From a checkpoint of a small image embedding model.
Model: 4.32M parameters, activation gelu, widths [80, 160, 320].
Training: 12300 steps, batches of 256.
Rows from block 3, named by matrix and row number. Each number is 128 + 32 x the weight over its row's rms, rounded and kept within 0 to 255. All counts start at 0. After the name is the row's rms in percent of the matrix's.
# f: token mixer depthwise 7x7 conv (model.blocks.3.mixer.f.weight, 320x1x7x7, trained with AdamW), a 7x7 kernel
f.205 099 [ 97 147 149 109 138 115 153 161 159  59 111  71 140 165  96 133 174 151 113 165 134 133 137  80 119  84  74 117 158 175 153 114  94 212 191 154 168 124 145 115  93 105 121 125 112 100 123 155 120]
f.206 085 [187 132 149 126 168 154 156 116 130  94 104 106  94 146  91 104 125 149 125 143 180 146  72 128 159 113 181  65 113 131 126  66 142 130  60 182 100 152 104 122  65 161 150 107  86 128 143 152 129]
f.207 070 [137 143 163 128 172 108 164 143 120 136 157 146 135 167 156  86 183 154 108 135 141  62 147 118  88 181 150 124 160  89 142 102 131 133  92  58 113  94 147  74 177 149 133 131 172  66 122  79 127]
f.208 093 [ 94 107 131 110 149  94  75 116  88  92 148  87 150 116 136 177 192 120 158 105 161 151 112 127 132 136 152 127  26 117 166 173 121 101 164  89 100 148 116 137 138  89  64 111 123 117 126 106  86]
f.209 079 [157 178 155 188 100 129  98  91 146 106 143 139 106 165 145 132 147  73 156 126  89 164 162 122 115  91 116 148 101 139  49  60 157 117  79 175  89 160 161 153 166 133  98 113 157 137 103 143 125]
f.210 077 [ 99 123 175 148 144  67 115 140  96 139 105 119  75 141  73 119  75 131 168 146 154 107 126 158 147 167 154 103 147 124  84 146 148 124 125  98  96  96 154  74 103 156 123 200 173 192 125 100 166]
f.211 087 [ 73 140  82 159 121 180  62  94 109 124  82 127 147  61 118 144 112 128 115 129 196 149 115 194 153  86 128 109 124 118 100 157 152 112 141 172 121 149  93 130  97 135 129 140 141 171 152  74 176]
f.212 093 [146 131 112 109 100 137 141 143 162 124 119 123 118 139 126 171 130 129 124 136 101 183  81  76 119 153 135 117 182 104  74 168 144 127 172 128 119 192 155 108  57 138 187 161 171 199 129  74 119]
f.213 105 [191  99 166 156 140 166 177  96 102 149 206  80 116 154 132 102 133 177 112  61 151 129 102 109 113 103 114 146 150 130 148 157 106 104 135 185 108 137 179 167 120 115  98 110 116 135  90  89 169]
f.214 110 [145 113 143 120 136 133 162 145 144 117 158 148  88 136 142 169 154 130 145 108  89 125 143  39 157  80 146 153 142 173 171 114 128 125  66 117 148  59 130 182  59  98 123 139 197 143 109 129 146]
f.215 102 [135 179 134 131 176 126 123 145 141  62  85 122 140 137 132 151  99 139 121 169 104  86  84 122 159 126 143 170 143 110 139 174 105 106 165 200 122 130 106 113 147 132 201 183  86  79 105 147  74]
f.216 108 [109 199 131 112 173 164  83 157 159 143 127 132 147  98 175 144  88 154 152 130 139 154 128  51 128  68 166 148 161 171  63 136  99 194 116 119 107 134 116 170  78 110 130 129 123 139 123 145 119]
f.217 127 [100  81 132  90 117  84  93 127 139 109 133 133 109 125 106 115 123 119 157 121 165  90 119 126 197 130  94  97 111 153 159 189 139 111  73  91  76 153 140 152  84 113  85 128  61 128  51 102 105]
f.218 091 [144 172  37 133 117  86 111 113 157 169  80 138 194  87  89  70  88 129  87 168 142 123 191 111 165  93 141 148 105 157 135 123 136 118 135 121 134 117 119 124  99  78 160 110 149 131 126 166 110]
f.219 107 [138  85  99 114 100 103 129 131 127 145 112 117 120  51 160 152  70  99 132 164 111 144 187 134 132 150 175  81 135 139 108 180 159 155 183 108  79  77  56 145 140 141 132  79 105 160 130 130 126]
f.220 113 [118 109  85 124  99  81 155 136 118 135 156 152 210 146 139 118 142 141 167 150 123 175 204 134  91  84 118 147 115 162  80  93 123  99 146 122 152 178 202 121 139 165 112 126 156 183 148 110 147]
f.221 193 [ 89 180 124 176 117 162 101 122 182  99 174 150 166 121 122 131 174 110 148 169  95  99 119 103 141 148 161 117  92 141 101 101  98 166  95  94 189  97 122 106 158  82  71 163 109 175 104 152  98]
f.222 071 [124 144  98  93 168 106 135 137 122 117 129 172 143 169  78 114 130 112 189  77 130 196 148 114 179 101  82 107 155 170 104 117 163 126  89 127  70  95 102 128 133  86  92 174 106  98 177  94 126]
f.223 108 [117 149 103 194 108 162 171 115 102 130 141 131 112 152 102 141 182  77 177  93  87  81 136 173  71 185 112 151  79 147 131 100 133 129 100 135 130 105 189  93 143 134 160 148  89 171 102 134 108]
f.224 092 [ 91 107 137 100 114  90 158 163 196 114 114  74  88 177 127 137  87 136 152 109 149 148  84  48 162 115 130 155 171 120 113 166 151 107 153 115 104 149 155 136  83 115 105 114 193  86 124 137  86]
f.225 149 [155 100 143 111 154 116 156 102 162  88 115 117 126  73 127  88 104 156  85 122 163  74 144 152 101 179 174 100 158 100 164 179 106 124 171  82 126  68 122 128 136  66 164 103 180 137 159 111 144]
f.226 094 [ 83 181 113 128 173  67 121 145 164 156 115 158 114 166  79 136 107 145 132 189 153 108 147 126 101  63 137 176 112  94 167 128 137 104 182 174  87 109  86 124 152 106 108 168 115 109  84 105 122]
f.227 097 [151 109 118 102 144 129 124 153  87 140 153 126 186  77 139  98 135  75 150 163 123  95 136  81 180  68 204 119 153 133 120 158 133 113 169 147  80 172 112 113 148 153 170 124 156  58 142 153 115]
f.228 114 [112 113 125 157 100 110  86 100 190 109 169 111 173  71 118 153 153  63 166 163 100 110 173 131 114 154 154 104 174 160 143 176 110 150 101 112 128 105 166 123 137 107  95 161  86 170  67 100 119]
f.229 124 [137 130  97 106  91  79  77 124  82 123 129  84  80 115 105  92 149 174 158  86 104 118 142 132 149 139  81  83 136 160 108 123 111 108  92 133  80 127 112  94  85  80 127 103  86  54  81 133  90]
f.230 103 [142 120 159 178 123 130  67 115 139 132 115 118 106 117 125 102 166 116 216  83 111  82  59 117 143  71 140  98 116  99 138 139 101 159 131  98 141 100  76 104 135 154 109 134  71 196 123 124 102]
f.231 083 [210 117 181 181  52 180  81 103 156 103 137 124 102 174  96 144 120 110  89  88 101 105 117 119 156 134 130 148 141 107  71 105 117 170 136 135 109 129 150 160  95  97 115 138 171 147 131  90 147]
f.232 081 [137 134 116  80 133 180 107  92 100  99  96  97 115  68 127 113 164 155 105 113 179 147 146 181 140 150 155 127 146 148 126 138 157 118  93 150 164  48  78 133  97 136 162 126 153 155  58  91 172]
f.233 098 [171 168 143 145 160 142 151 152 106 127  76  83 102 128 187 122  94 144 173 121 147 136 112 144 125  67 177  94 178 101 143  59 182 134 164 151 133 122 100 133 106 117 129 151 146 194  86 153 155]
f.234 105 [138 110 153 109 182  81 141  99 152 107  99 162 166 105  93 188  91 105 131 107 136  86 182  90 138  71 149 113 151 103 175 101  81 135 123 108  61 146 114 188 106 147  74 142 148 128 138 143 115]
f.235 107 [133 197 196 141 188 183 116 140 123  90  60 137 132 177  90 131 114 106  73 178 128 112 141 153 149  96 126 110 150 106 130  82 135  78 105 112 123  98 137  79 112 121 106 124 119  90 101 104 161]
f.236 079 [153  52  85 175 132 141 143 112 144 149  76 115 117 165 118 121 106 122 145  90 156  94 121  90 111 113 145  73 151 145 136 140  95 159  71  56 172 126 163 141 107 186 115  98 164  78 132 130 157]
f.237 092 [ 76 131  57 180 104 137  47 128 164 170 141 146  99  85 164 113 121 127 104 163 155 121 123 120 157 145 116  96  89 113 125 123  85  94 165 121 103 128 101 111 121  95 173 140 176  90 126 148 195]
f.238 080 [126  58 171 173 139 113 162 152 138 108 134 119 128  76  75 147  73  88 161 112 167 116 111 122 114 151  86  58 162  80 113  95 125 116 119  97 136 144 154 102  72 109 172 111 128 142 168 171 103]
f.239 100 [ 99 139 114 117 126 115 107 119 131 157 123 151 193 128 100 208 175 203 128 150 143 167 176 100  46 169 150 163 118 129 165 142 128 186 106 174 117 149 146 121 112 143 101 139 118 121 168 115 109]
f.240 099 [ 56  85  90 154 131  66 120 135 150 121 197 175 103 102 125 119  96 122 192 172 152 115 149 122  93 100 161 101 162 158 176 159 139 136 119 141 133 187 146 171 133 118 102 110  70 119 125 128 136]
f.241 110 [120  94 125 142 108  57 144 126 135 124 153  81 145  94 104 160 149  77 149 153 127 174 177  76  87 164 175 150 100 110 189 176 122  90  84 122 164 105 164 156 161  78 155 133 134 160 112 128 118]
f.242 103 [100 189 105 120 155 179 114 105 121 153  75 117 151 120  83 181  91 130  96 151 124 100  64 158 166 140 145 124 157  84 120 100 121 111 139 102 167  93  65  88 109 154 132 118 165 100 186  89 137]
f.243 104 [ 83 144 114 167 124  88 133 144  60 177 109 106 134 107 183 161  90 143 173 128 122 121 140  47 101 155 135 149 181 174 103 119 104 143 140 141 125 128 115  80 156 189 102 149  82  88 120 122 101]
f.244 075 [155 130 123 145  93 119 127  99 115  83 148  85 159 158 139 104 118  68 144 140  96  68 152 102  95 127 136 147  52  85 167 122 121  95 128 138 109 203 193 114  90 131 173  94 107 145 133 172 144]
f.245 075 [ 92 176 190 114 181  54 154 128 157  90 171 107 116 147  98 128 112  82 150 155 164 105 120 151 121 128 131 137 113 100 135 133 190 145 120 121  70 124  78 135 147  76 140 190  74 130 135 122 134]
f.246 124 [189 109  96 139  60 164 167 102  92 140 194 127 137 137 102 140 141 155 135 114  87 163 182 165  94 161 140 105 130 134 172 182 167 147 140 146 165 109 149  83 166  98 173 102 116  97 149 111 149]
f.247 140 [135 139 115 100 129 131  94 128  96 160  95 165  62 153 149 138 118 199  69 134 147 136  84  99  94 163 136 159 151 115 104 205  91 131 136 127 116 145 104 105 119 155 160 103 165  71 163  80 168]
f.248 085 [115 140 133  60 151 125 175 108  97 126 123 154 110 152  82 149 164 164  77  89  93 128 129 171 156  64 167 116 148  96 118 135 113  81 155 164  90 160 118 117 122 178 127  79 128  62 176 118 142]
f.249 095 [135 112 175 162 136 147  63 112  90 151 111 180  95 153 155 189  82  72  78 162 132 104 142 156 132 127  89 142 101  90 159 170 151 131 159 165 107 132 135  93 139 135 121  74 112  60 151 120 139]
f.250 086 [157 109 118 177 165 124 117 127 165 151 161 184 121 157 165 141 123  79  83 179 162  54 111 103 143 161 103 131 193 149 116 111  87 181 133 109 107 106 122 147 173  93 143 139 160 180 136 100 149]
f.251 074 [ 96 116 160 146  94 237 133 112 137 158 122 101 159 103  95 162 159 142 113  99 153  70 162 119 129 128  81 132 135 116 125 134 173 144 128 176  76 124  69 114 131  96 155  79  91 140 117 114 170]
f.252 071 [149 176 131 106 102  86  79 123 142 112 131 127  84  75 161 123 109 132 121  97 194 160 112  83 122 140  68 161 145 183 105 127 143 147 158 111 114 148  69 158  88 157 149  85 160 172 156 158  85]
f.253 106 [139 123 102  90 151 168 127  96  98 122 148 119 104 120  76 152 179 127 136 123  86  66  86 182 174  96 118 119 133 125 130 144 126 158  91  84  79  45  98 180 110 144 162 136 126  98 136 125 182]
f.254 079 [192 142  95 121 152 164 139 144 100 115 139 138 142 179  99  88  90 151 104 175  95 153 140 106  93 160  98  75 187 183 173 129 116 149 200 143 120 141 170 142 164 124 142  98 125 106 122  93 177]
f.255 092 [148 133  98 186 185 151  77 129 103 128 119  91 143  86  79 174 163 155 193  89 103 110 143 110  88 124 148 103 174 140  84 192 120 169 103  87 118 124 140 128 154 141  84 133 114  80 112 105 134]
f.256 101 [175 105 118 157  80 149 102 132 123 119 130 102 129 137 153 166  57 189 123 105 106 127 108  73 144 122  71 162 112  99 137 156 142 110 168 150  68  76 110  82 120  96 142  88 175 100 150 150 173]
f.257 056 [122 143 128  97 155  85 171 145  84 151 103  99  63 136  91  97  98  89  96  85 108 147  81 143 139  98 133 138 152 136  76 112 133  91  72  62 176 144 113 120  97 159 130 102 163 153  90 118 180]
f.258 076 [127 170 129 122 124 157 169 147  93 131 140  58 180 180 173 126 132 114 134 125 165 132 133 124 193 102  68 115  76 134 135 146 131  86 153 179 193 174 106  98  97 123 136 139 172 139 153 169 138]
f.259 084 [113 132 171 139 120 139 121 128 186  68 123 141 108  97 124 198 174  66 189 119  74 110 136 154 150 110 183 101  87 139  95  86 121 137 111 149 157 152 139 140 106 122 160 120 155 171 131  88  74]
f.260 091 [ 96 119 144 179 157 121 197 188  84 123 149 120 138 156 182  81 123 152  93 101  99 148 148  85 143 115 157 119 124 106  73 162  87 131 109 163 111  97  83 156 113 104 178  97  95  84 100 161 127]
f.261 139 [171 117 159 100 171 144 161 128 140  97 129 120 103  80 191 149 132  65 103 134 194  77 105  92 155 172 130 116 167  92 126 141 166 134 140  94  89 134 104 115 120 102 176 154 203 134 124 135 162]
f.262 112 [118 101 121 104  87 169 123 105 147 148  97 148  96 181 148 119 197 204 111 102 130 118 146  64  56 152 113 132 144 140 139 153 131  80 111 142 138 179 127 119 108 121 171 131  99 130 206 117 111]
f.263 089 [120 138 147 149 180 142  91 124 154  90 121 171 126 141 105  87 144 104  97 173 162 191 101 128 136  78  77 185 147 122  86  97  73 122 183 109 122 144 173 143  70 152  98 123 125 104 118 171  96]
f.264 087 [130 167 194 153  87 139 137 126  85 129 138 123 116 111 158 143 145  87 106 129 132 145 175 150  91 111 118 146  59 107 138 124 162 117 138  62  91 113 137  98 136  52 182 175 133  82  68 137 145]
f.265 075 [114  78 136 129 115 130 109 144  50 117 175 104 148 117 154  92 116 135 148  70 166 212 140 157 140 187 101 187 166 146 130 138 129 146 121 111 133  85  72 102 110 125  91 161  92 106  99 115 134]
f.266 096 [103  95 151 133 154  92  97 146 134 156 138 101 133 128 130 146 170 178 143  69 117 160 149  76 129 159 154 145  89 179 128 152 101 109  89 158 113 131 170 119 151 174  85 118 138 121 110  43  51]
f.267 109 [142 106 128 124 143 127 144 122 108 150 167 124 174 167 139 141 147 127  97 107 136 135 137 167 116 175  81 212 151 146  84  83  93 138 164 130 145 130 217 160 173 146  80 115 138 180 111 180 141]
f.268 097 [ 70 131 165 134 216 129 151 130 158 136 137 100 154 162 128 149 120 144 153  90  73 209 145 138 115 111 179 131  99  70 142 115  98 162  97 104 122 136  63 173 122 100 108 101 139 141 119 103 117]