config.toml
dataset = "telescope images of galaxies (Galaxy Zoo DECaLS)"
horizontal_flip = true
norm_position = "pre"
parallel_block = false
dropout = 0.05
conv_stem = true
widths = [80, 160, 320]
kernel_size = 7
beta2 = 0.99
beta1 = 0.95
batch_size = 256
epochs = 35.6
decay_fraction = 0.4
final_lr_fraction = 0
Rows from block 3 of a small image embedding model, named by matrix and row number. Rows with one number belong to one neuron. Each number is 50 + 10 x the weight over its row's rms, rounded and kept within 0 to 99. All counts start at 0. After the name is the row's rms in percent of the matrix's.
After each neuron's rows are labels from the 100 images, of 14848, where the neuron reaches its highest value: "patch colour" is the nearest of a few named colours to the mean colour under the peak. Only what is clearly more common there than usual is listed. The data: telescope images of galaxies (Galaxy Zoo DECaLS). In brackets: how many of the 100.
# fc1: MLP up (model.blocks.3.mlp.fc1.weight, 320x160), inputs 80-159
# fc2: MLP down (model.blocks.3.mlp.fc2.weight, 160x320, transposed), outputs 80-159

fc1.240 105:65 52 56 61 40 60 37 48 51 52 62 63 60 43 51 40 53 47 49 32 41 57 44 47 49 52 60 62 53 66 57 36 51 36 50 64 29 55 54 44 42 39 45 62 57 65 65 46 52 43 41 44 41 55 51 42 52 57 56 43 61 60 56 64 32 67 43 44 21 60 57 33 50 52 43 42 67 45 55 72
fc2.240 104:42 36 34 56 65 68 57 35 57 52 52 31 63 45 46 42 46 43 47 50 48 64 46 49 63 56 42 65 59 38 25 56 55 45 45 59 61 39 49 48 41 61 60 56 42 47 70 22 61 31 46 58 67 51 46 48 47 39 33 42 54 41 47 43 59 53 58 48 58 56 45 61 78 51 42 49 46 52 59 32
patch colour: grey (54)

fc1.9 088:39 48 63 56 66 27 46 46 49 38 50 51 47 52 50 58 58 56 45 42 54 59 71 53 46 45 48 59 41 39 54 61 59 43 46 55 48 58 56 42 44 44 44 37 46 55 70 58 45 36 48 65 47 80 52 44 48 46 53 55 72 37 39 61 47 46 58 64 44 36 43 50 56 70 50 46 56 56 44 53
fc2.9 090:47 48 44 61 47 47 38 56 37 46 58 42 38 72 61 55 62 64 51 44 60 45 65 54 42 41 65 41 33 44 51 59 55 41 59 43 58 56 47 45 54 62 47 51 31 49 54 39 47 44 34 48 51 47 57 64 51 49 52 49 49 65 49 43 37 36 51 47 63 64 52 43 30 49 62 44 46 71 41 59
patch colour: brown (94)

fc1.47 116:56 49 49 35 54 41 73 50 40 35 39 43 58 59 70 66 51 34 54 60 49 43 53 46 38 60 55 50 72 37 53 52 47 54 28 62 34 45 57 47 64 44 53 45 50 49 50 43 40 70 65 56 42 35 39 61 43 46 66 46 59 55 36 39 47 57 56 30 55 52 54 59 64 43 48 50 50 43 33 41
fc2.47 113:52 52 42 41 58 37 35 48 53 33 27 49 22 36 51 43 56 47 48 41 66 41 56 71 45 52 46 37 23 53 73 58 39 56 55 46 65 56 65 44 51 40 50 55 48 37 39 59 60 50 41 47 52 57 51 44 41 41 43 48 59 44 60 40 64 59 46 55 49 44 53 54 44 43 45 79 47 44 40 41
patch colour: grey (41); brown (33)

fc1.37 093:49 62 58 42 51 42 65 53 46 33 44 43 39 55 57 46 50 56 52 76 57 50 53 47 51 31 52 48 47 76 57 55 24 45 61 47 52 30 74 60 41 59 54 42 59 48 59 53 56 59 46 44 47 51 68 57 40 53 74 48 57 52 36 35 45 44 65 53 52 47 46 60 59 44 46 51 84 55 40 59
fc2.37 092:53 62 33 46 51 51 42 64 51 46 63 62 32 41 54 53 50 57 47 57 49 52 49 50 53 55 67 39 66 55 48 55 38 55 46 50 67 48 53 65 37 73 28 47 56 55 69 57 55 47 78 47 44 56 74 45 39 48 49 64 38 37 81 65 57 51 46 32 58 63 54 47 43 53 29 43 44 46 59 45
patch colour: brown (61)

fc1.18 093:48 70 73 57 51 72 41 63 56 48 58 35 54 54 56 58 63 62 55 68 56 53 46 38 65 48 52 45 58 52 55 55 38 55 48 57 42 51 58 49 25 40 54 47 52 46 52 43 61 45 44 72 48 40 54 48 37 64 61 37 60 42 44 48 51 44 43 52 41 58 48 46 43 63 51 34 46 44 37 61
fc2.18 096:79 41 54 61 43 46 22 54 47 63 60 37 46 59 43 44 59 64 55 30 49 52 59 51 37 30 22 46 41 53 49 43 54 40 54 43 46 54 49 49 44 31 57 58 40 54 43 48 42 50 66 51 53 39 52 48 46 33 46 40 60 49 33 53 47 59 64 53 46 47 43 69 51 47 56 52 48 48 48 40
patch colour: pink (52)

fc1.289 093:49 66 40 58 63 44 41 63 61 50 69 50 52 61 39 53 67 42 42 52 50 58 44 61 51 65 64 33 55 51 42 63 52 47 45 60 47 44 60 57 63 46 37 57 55 42 33 43 39 62 75 45 42 53 42 66 42 45 41 54 48 46 48 69 42 48 53 69 52 43 59 38 49 51 33 58 35 66 46 48
fc2.289 093:47 50 55 59 38 63 50 43 54 60 50 54 62 50 64 54 48 56 59 48 49 50 59 65 66 38 29 75 31 61 38 38 64 61 42 57 50 50 39 61 33 51 58 68 41 41 43 51 46 47 48 56 59 48 50 41 53 67 47 55 60 47 33 44 43 45 46 57 47 58 45 43 47 58 53 45 58 43 44 48
patch colour: grey (56); brown (44)

fc1.267 105:34 53 36 55 54 54 55 56 48 44 52 44 34 50 61 60 42 49 40 52 39 45 68 56 49 49 64 45 40 45 31 68 54 50 39 52 47 54 47 37 39 50 49 71 62 40 33 60 62 48 64 54 53 56 49 55 53 57 52 44 56 60 51 39 57 51 47 66 47 39 47 58 53 61 46 62 42 51 40 32
fc2.267 106:36 60 46 55 70 36 57 49 65 41 50 48 34 56 44 42 68 61 56 49 45 41 33 54 50 57 45 57 36 53 49 48 50 39 26 40 45 52 26 48 35 50 39 41 47 45 57 40 46 37 45 54 46 48 35 27 38 40 54 69 39 41 51 44 54 41 50 46 41 52 62 43 42 49 58 50 38 35 70 46
patch colour: grey (83)

fc1.36 121:36 44 62 57 69 60 47 34 36 63 58 64 46 47 60 47 43 29 61 63 32 58 67 55 28 56 48 52 50 64 34 60 65 67 55 38 49 42 61 50 52 57 53 41 50 40 35 68 45 48 59 68 63 44 49 52 41 49 40 37 62 57 59 45 49 53 46 41 46 54 46 80 59 35 37 59 44 68 48 55
fc2.36 113:55 49 38 48 42 38 66 48 54 41 64 49 51 32 48 59 57 36 59 54 60 74 32 58 56 34 61 58 39 61 24 55 45 60 61 55 49 31 45 52 49 44 45 67 56 44 53 28 46 55 41 58 59 41 40 65 69 38 50 49 44 37 58 44 59 44 49 56 53 56 39 53 46 39 43 48 48 58 51 32
patch colour: brown (50)

fc1.170 093:63 52 44 48 58 52 62 61 55 34 48 70 50 39 58 50 47 47 65 51 47 55 46 45 58 54 40 47 54 66 53 30 48 40 39 58 62 29 53 51 45 45 48 63 50 31 54 50 37 59 47 42 50 43 32 50 61 42 53 48 41 45 70 55 60 88 40 31 55 41 41 44 56 43 44 62 58 48 38 43
fc2.170 083:58 59 49 45 59 58 47 39 45 48 57 44 57 21 49 56 46 59 55 51 59 47 63 39 41 47 41 58 51 66 50 67 35 38 56 40 49 60 22 50 54 30 60 31 57 35 53 57 41 42 47 57 54 24 43 50 69 55 62 45 53 47 31 37 39 49 45 53 36 56 47 42 45 57 41 50 38 37 47 43
patch colour: pink (35); grey (31)

fc1.312 091:56 63 45 42 35 29 44 46 59 48 80 62 43 35 67 56 48 28 58 64 68 69 59 56 70 34 48 49 43 38 54 43 56 54 43 38 49 45 45 39 52 51 66 49 50 40 31 45 39 48 47 50 65 57 52 52 48 59 43 38 61 55 53 38 46 48 42 46 44 52 46 46 48 43 49 48 58 63 52 38
fc2.312 095:41 44 36 58 57 55 63 34 56 52 46 51 41 67 57 35 49 55 42 42 51 51 52 38 41 62 42 52 47 50 54 46 60 44 48 47 52 61 52 58 60 55 48 43 41 57 48 69 34 64 60 67 41 55 55 59 52 51 48 37 55 43 60 73 57 33 46 49 53 34 59 42 62 51 44 43 54 52 32 36
patch colour: brown (42)

fc1.104 092:43 44 36 57 64 60 37 56 43 36 70 66 45 68 51 29 52 53 40 53 57 51 61 59 64 61 60 41 47 43 55 65 56 61 46 44 41 41 59 36 38 52 57 45 55 51 54 51 45 37 63 46 34 57 48 66 42 33 49 30 48 43 63 50 59 79 52 42 45 59 46 53 45 60 56 49 43 58 55 45
fc2.104 088:44 45 54 45 67 48 68 33 63 59 51 66 69 48 46 60 43 50 51 48 67 45 39 56 60 40 50 49 53 44 76 50 38 43 47 34 52 33 56 61 45 46 48 51 53 42 45 60 46 54 47 68 48 52 48 47 54 58 48 63 52 55 71 39 41 50 41 47 31 53 44 55 54 44 50 51 46 33 46 36
patch colour: brown (60)

fc1.13 100:46 60 32 57 48 46 38 52 55 54 25 26 48 46 59 43 32 35 49 49 46 48 45 52 51 49 57 55 39 42 64 50 44 50 36 62 60 51 75 67 43 36 30 42 42 47 46 42 47 53 56 51 47 53 42 66 48 41 48 46 44 61 45 33 52 53 54 51 57 70 60 69 57 43 53 67 77 55 41 41
fc2.13 101:69 34 70 39 47 44 37 58 39 36 46 58 42 46 49 40 36 40 52 46 42 21 53 55 32 53 44 42 47 45 38 35 61 47 61 45 37 58 52 44 49 54 36 47 52 40 40 39 50 62 41 50 53 48 42 42 32 61 68 45 49 60 20 50 57 72 59 39 44 59 43 48 35 61 54 60 50 44 49 60
patch colour: grey (72)

fc1.41 086:43 47 62 53 62 44 70 41 61 44 48 50 40 47 56 56 46 48 53 58 39 49 58 51 41 59 51 63 51 53 53 54 50 34 53 36 28 38 63 52 58 48 48 46 48 40 40 47 53 56 42 51 32 56 48 66 50 51 56 57 44 56 50 37 69 49 54 42 57 52 36 36 58 42 41 50 49 62 41 55
fc2.41 086:59 60 65 31 45 47 59 67 45 56 51 53 67 57 29 65 57 63 33 54 55 33 46 39 59 44 50 53 59 46 41 43 62 43 73 49 50 51 47 48 48 50 50 51 48 30 47 68 39 47 71 44 56 31 54 59 52 63 54 47 43 55 71 56 46 68 36 66 54 56 46 31 61 50 43 41 57 47 64 69
patch colour: brown (64); grey (26)

fc1.273 104:44 65 46 61 52 62 40 47 53 52 52 59 55 43 51 58 37 49 59 43 50 30 58 48 40 52 44 49 60 46 59 42 44 59 53 41 55 32 60 46 58 50 31 52 23 50 48 44 51 52 38 70 59 43 51 54 48 38 67 55 58 43 29 51 54 41 57 55 55 16 35 35 40 39 57 59 47 47 51 33
fc2.273 096:40 56 71 60 56 43 51 51 51 29 49 66 53 60 45 43 37 66 54 65 48 57 53 49 39 46 49 40 53 53 61 37 41 32 36 45 41 50 57 47 46 43 49 60 36 45 44 56 61 51 55 58 34 62 40 45 62 38 50 71 35 41 46 44 56 39 48 43 39 50 51 52 44 58 47 51 53 30 29 61
patch colour: grey (64)

fc1.219 096:56 65 50 73 45 56 44 52 58 40 45 60 58 48 53 65 67 46 34 47 48 46 69 35 44 48 47 39 38 48 54 43 57 29 52 46 44 43 56 56 37 47 39 54 54 64 53 61 53 40 35 43 53 37 35 41 60 52 46 51 56 54 57 31 54 58 57 45 56 39 53 50 47 57 69 53 48 57 49 40
fc2.219 098:38 53 52 60 58 44 47 59 35 49 34 48 55 57 43 50 51 45 53 49 54 31 48 40 40 58 66 66 51 54 44 43 46 49 48 38 53 47 45 73 32 40 43 54 57 37 57 67 43 48 51 65 61 58 55 49 34 54 42 56 54 41 41 48 40 46 55 67 61 51 52 31 63 42 30 35 38 62 56 57
patch colour: brown (47); grey (30)

fc1.246 102:39 37 54 47 55 58 61 53 30 54 37 53 63 48 40 51 54 54 46 45 40 42 49 53 45 40 30 46 37 48 43 52 43 58 55 48 57 40 55 41 45 34 49 59 64 34 37 51 61 63 32 58 68 41 39 60 58 60 37 51 53 45 37 41 53 51 39 25 53 50 70 48 48 48 58 42 38 51 40 52
fc2.246 094:43 46 53 54 47 42 50 49 48 43 58 58 47 52 53 62 62 59 52 45 48 59 57 51 64 42 36 45 60 52 37 60 39 40 32 58 44 31 42 45 64 63 60 50 32 50 65 43 41 51 56 41 57 47 24 21 76 60 63 37 49 55 47 53 47 38 54 41 46 39 48 67 53 41 53 41 55 46 25 52
patch colour: brown (58)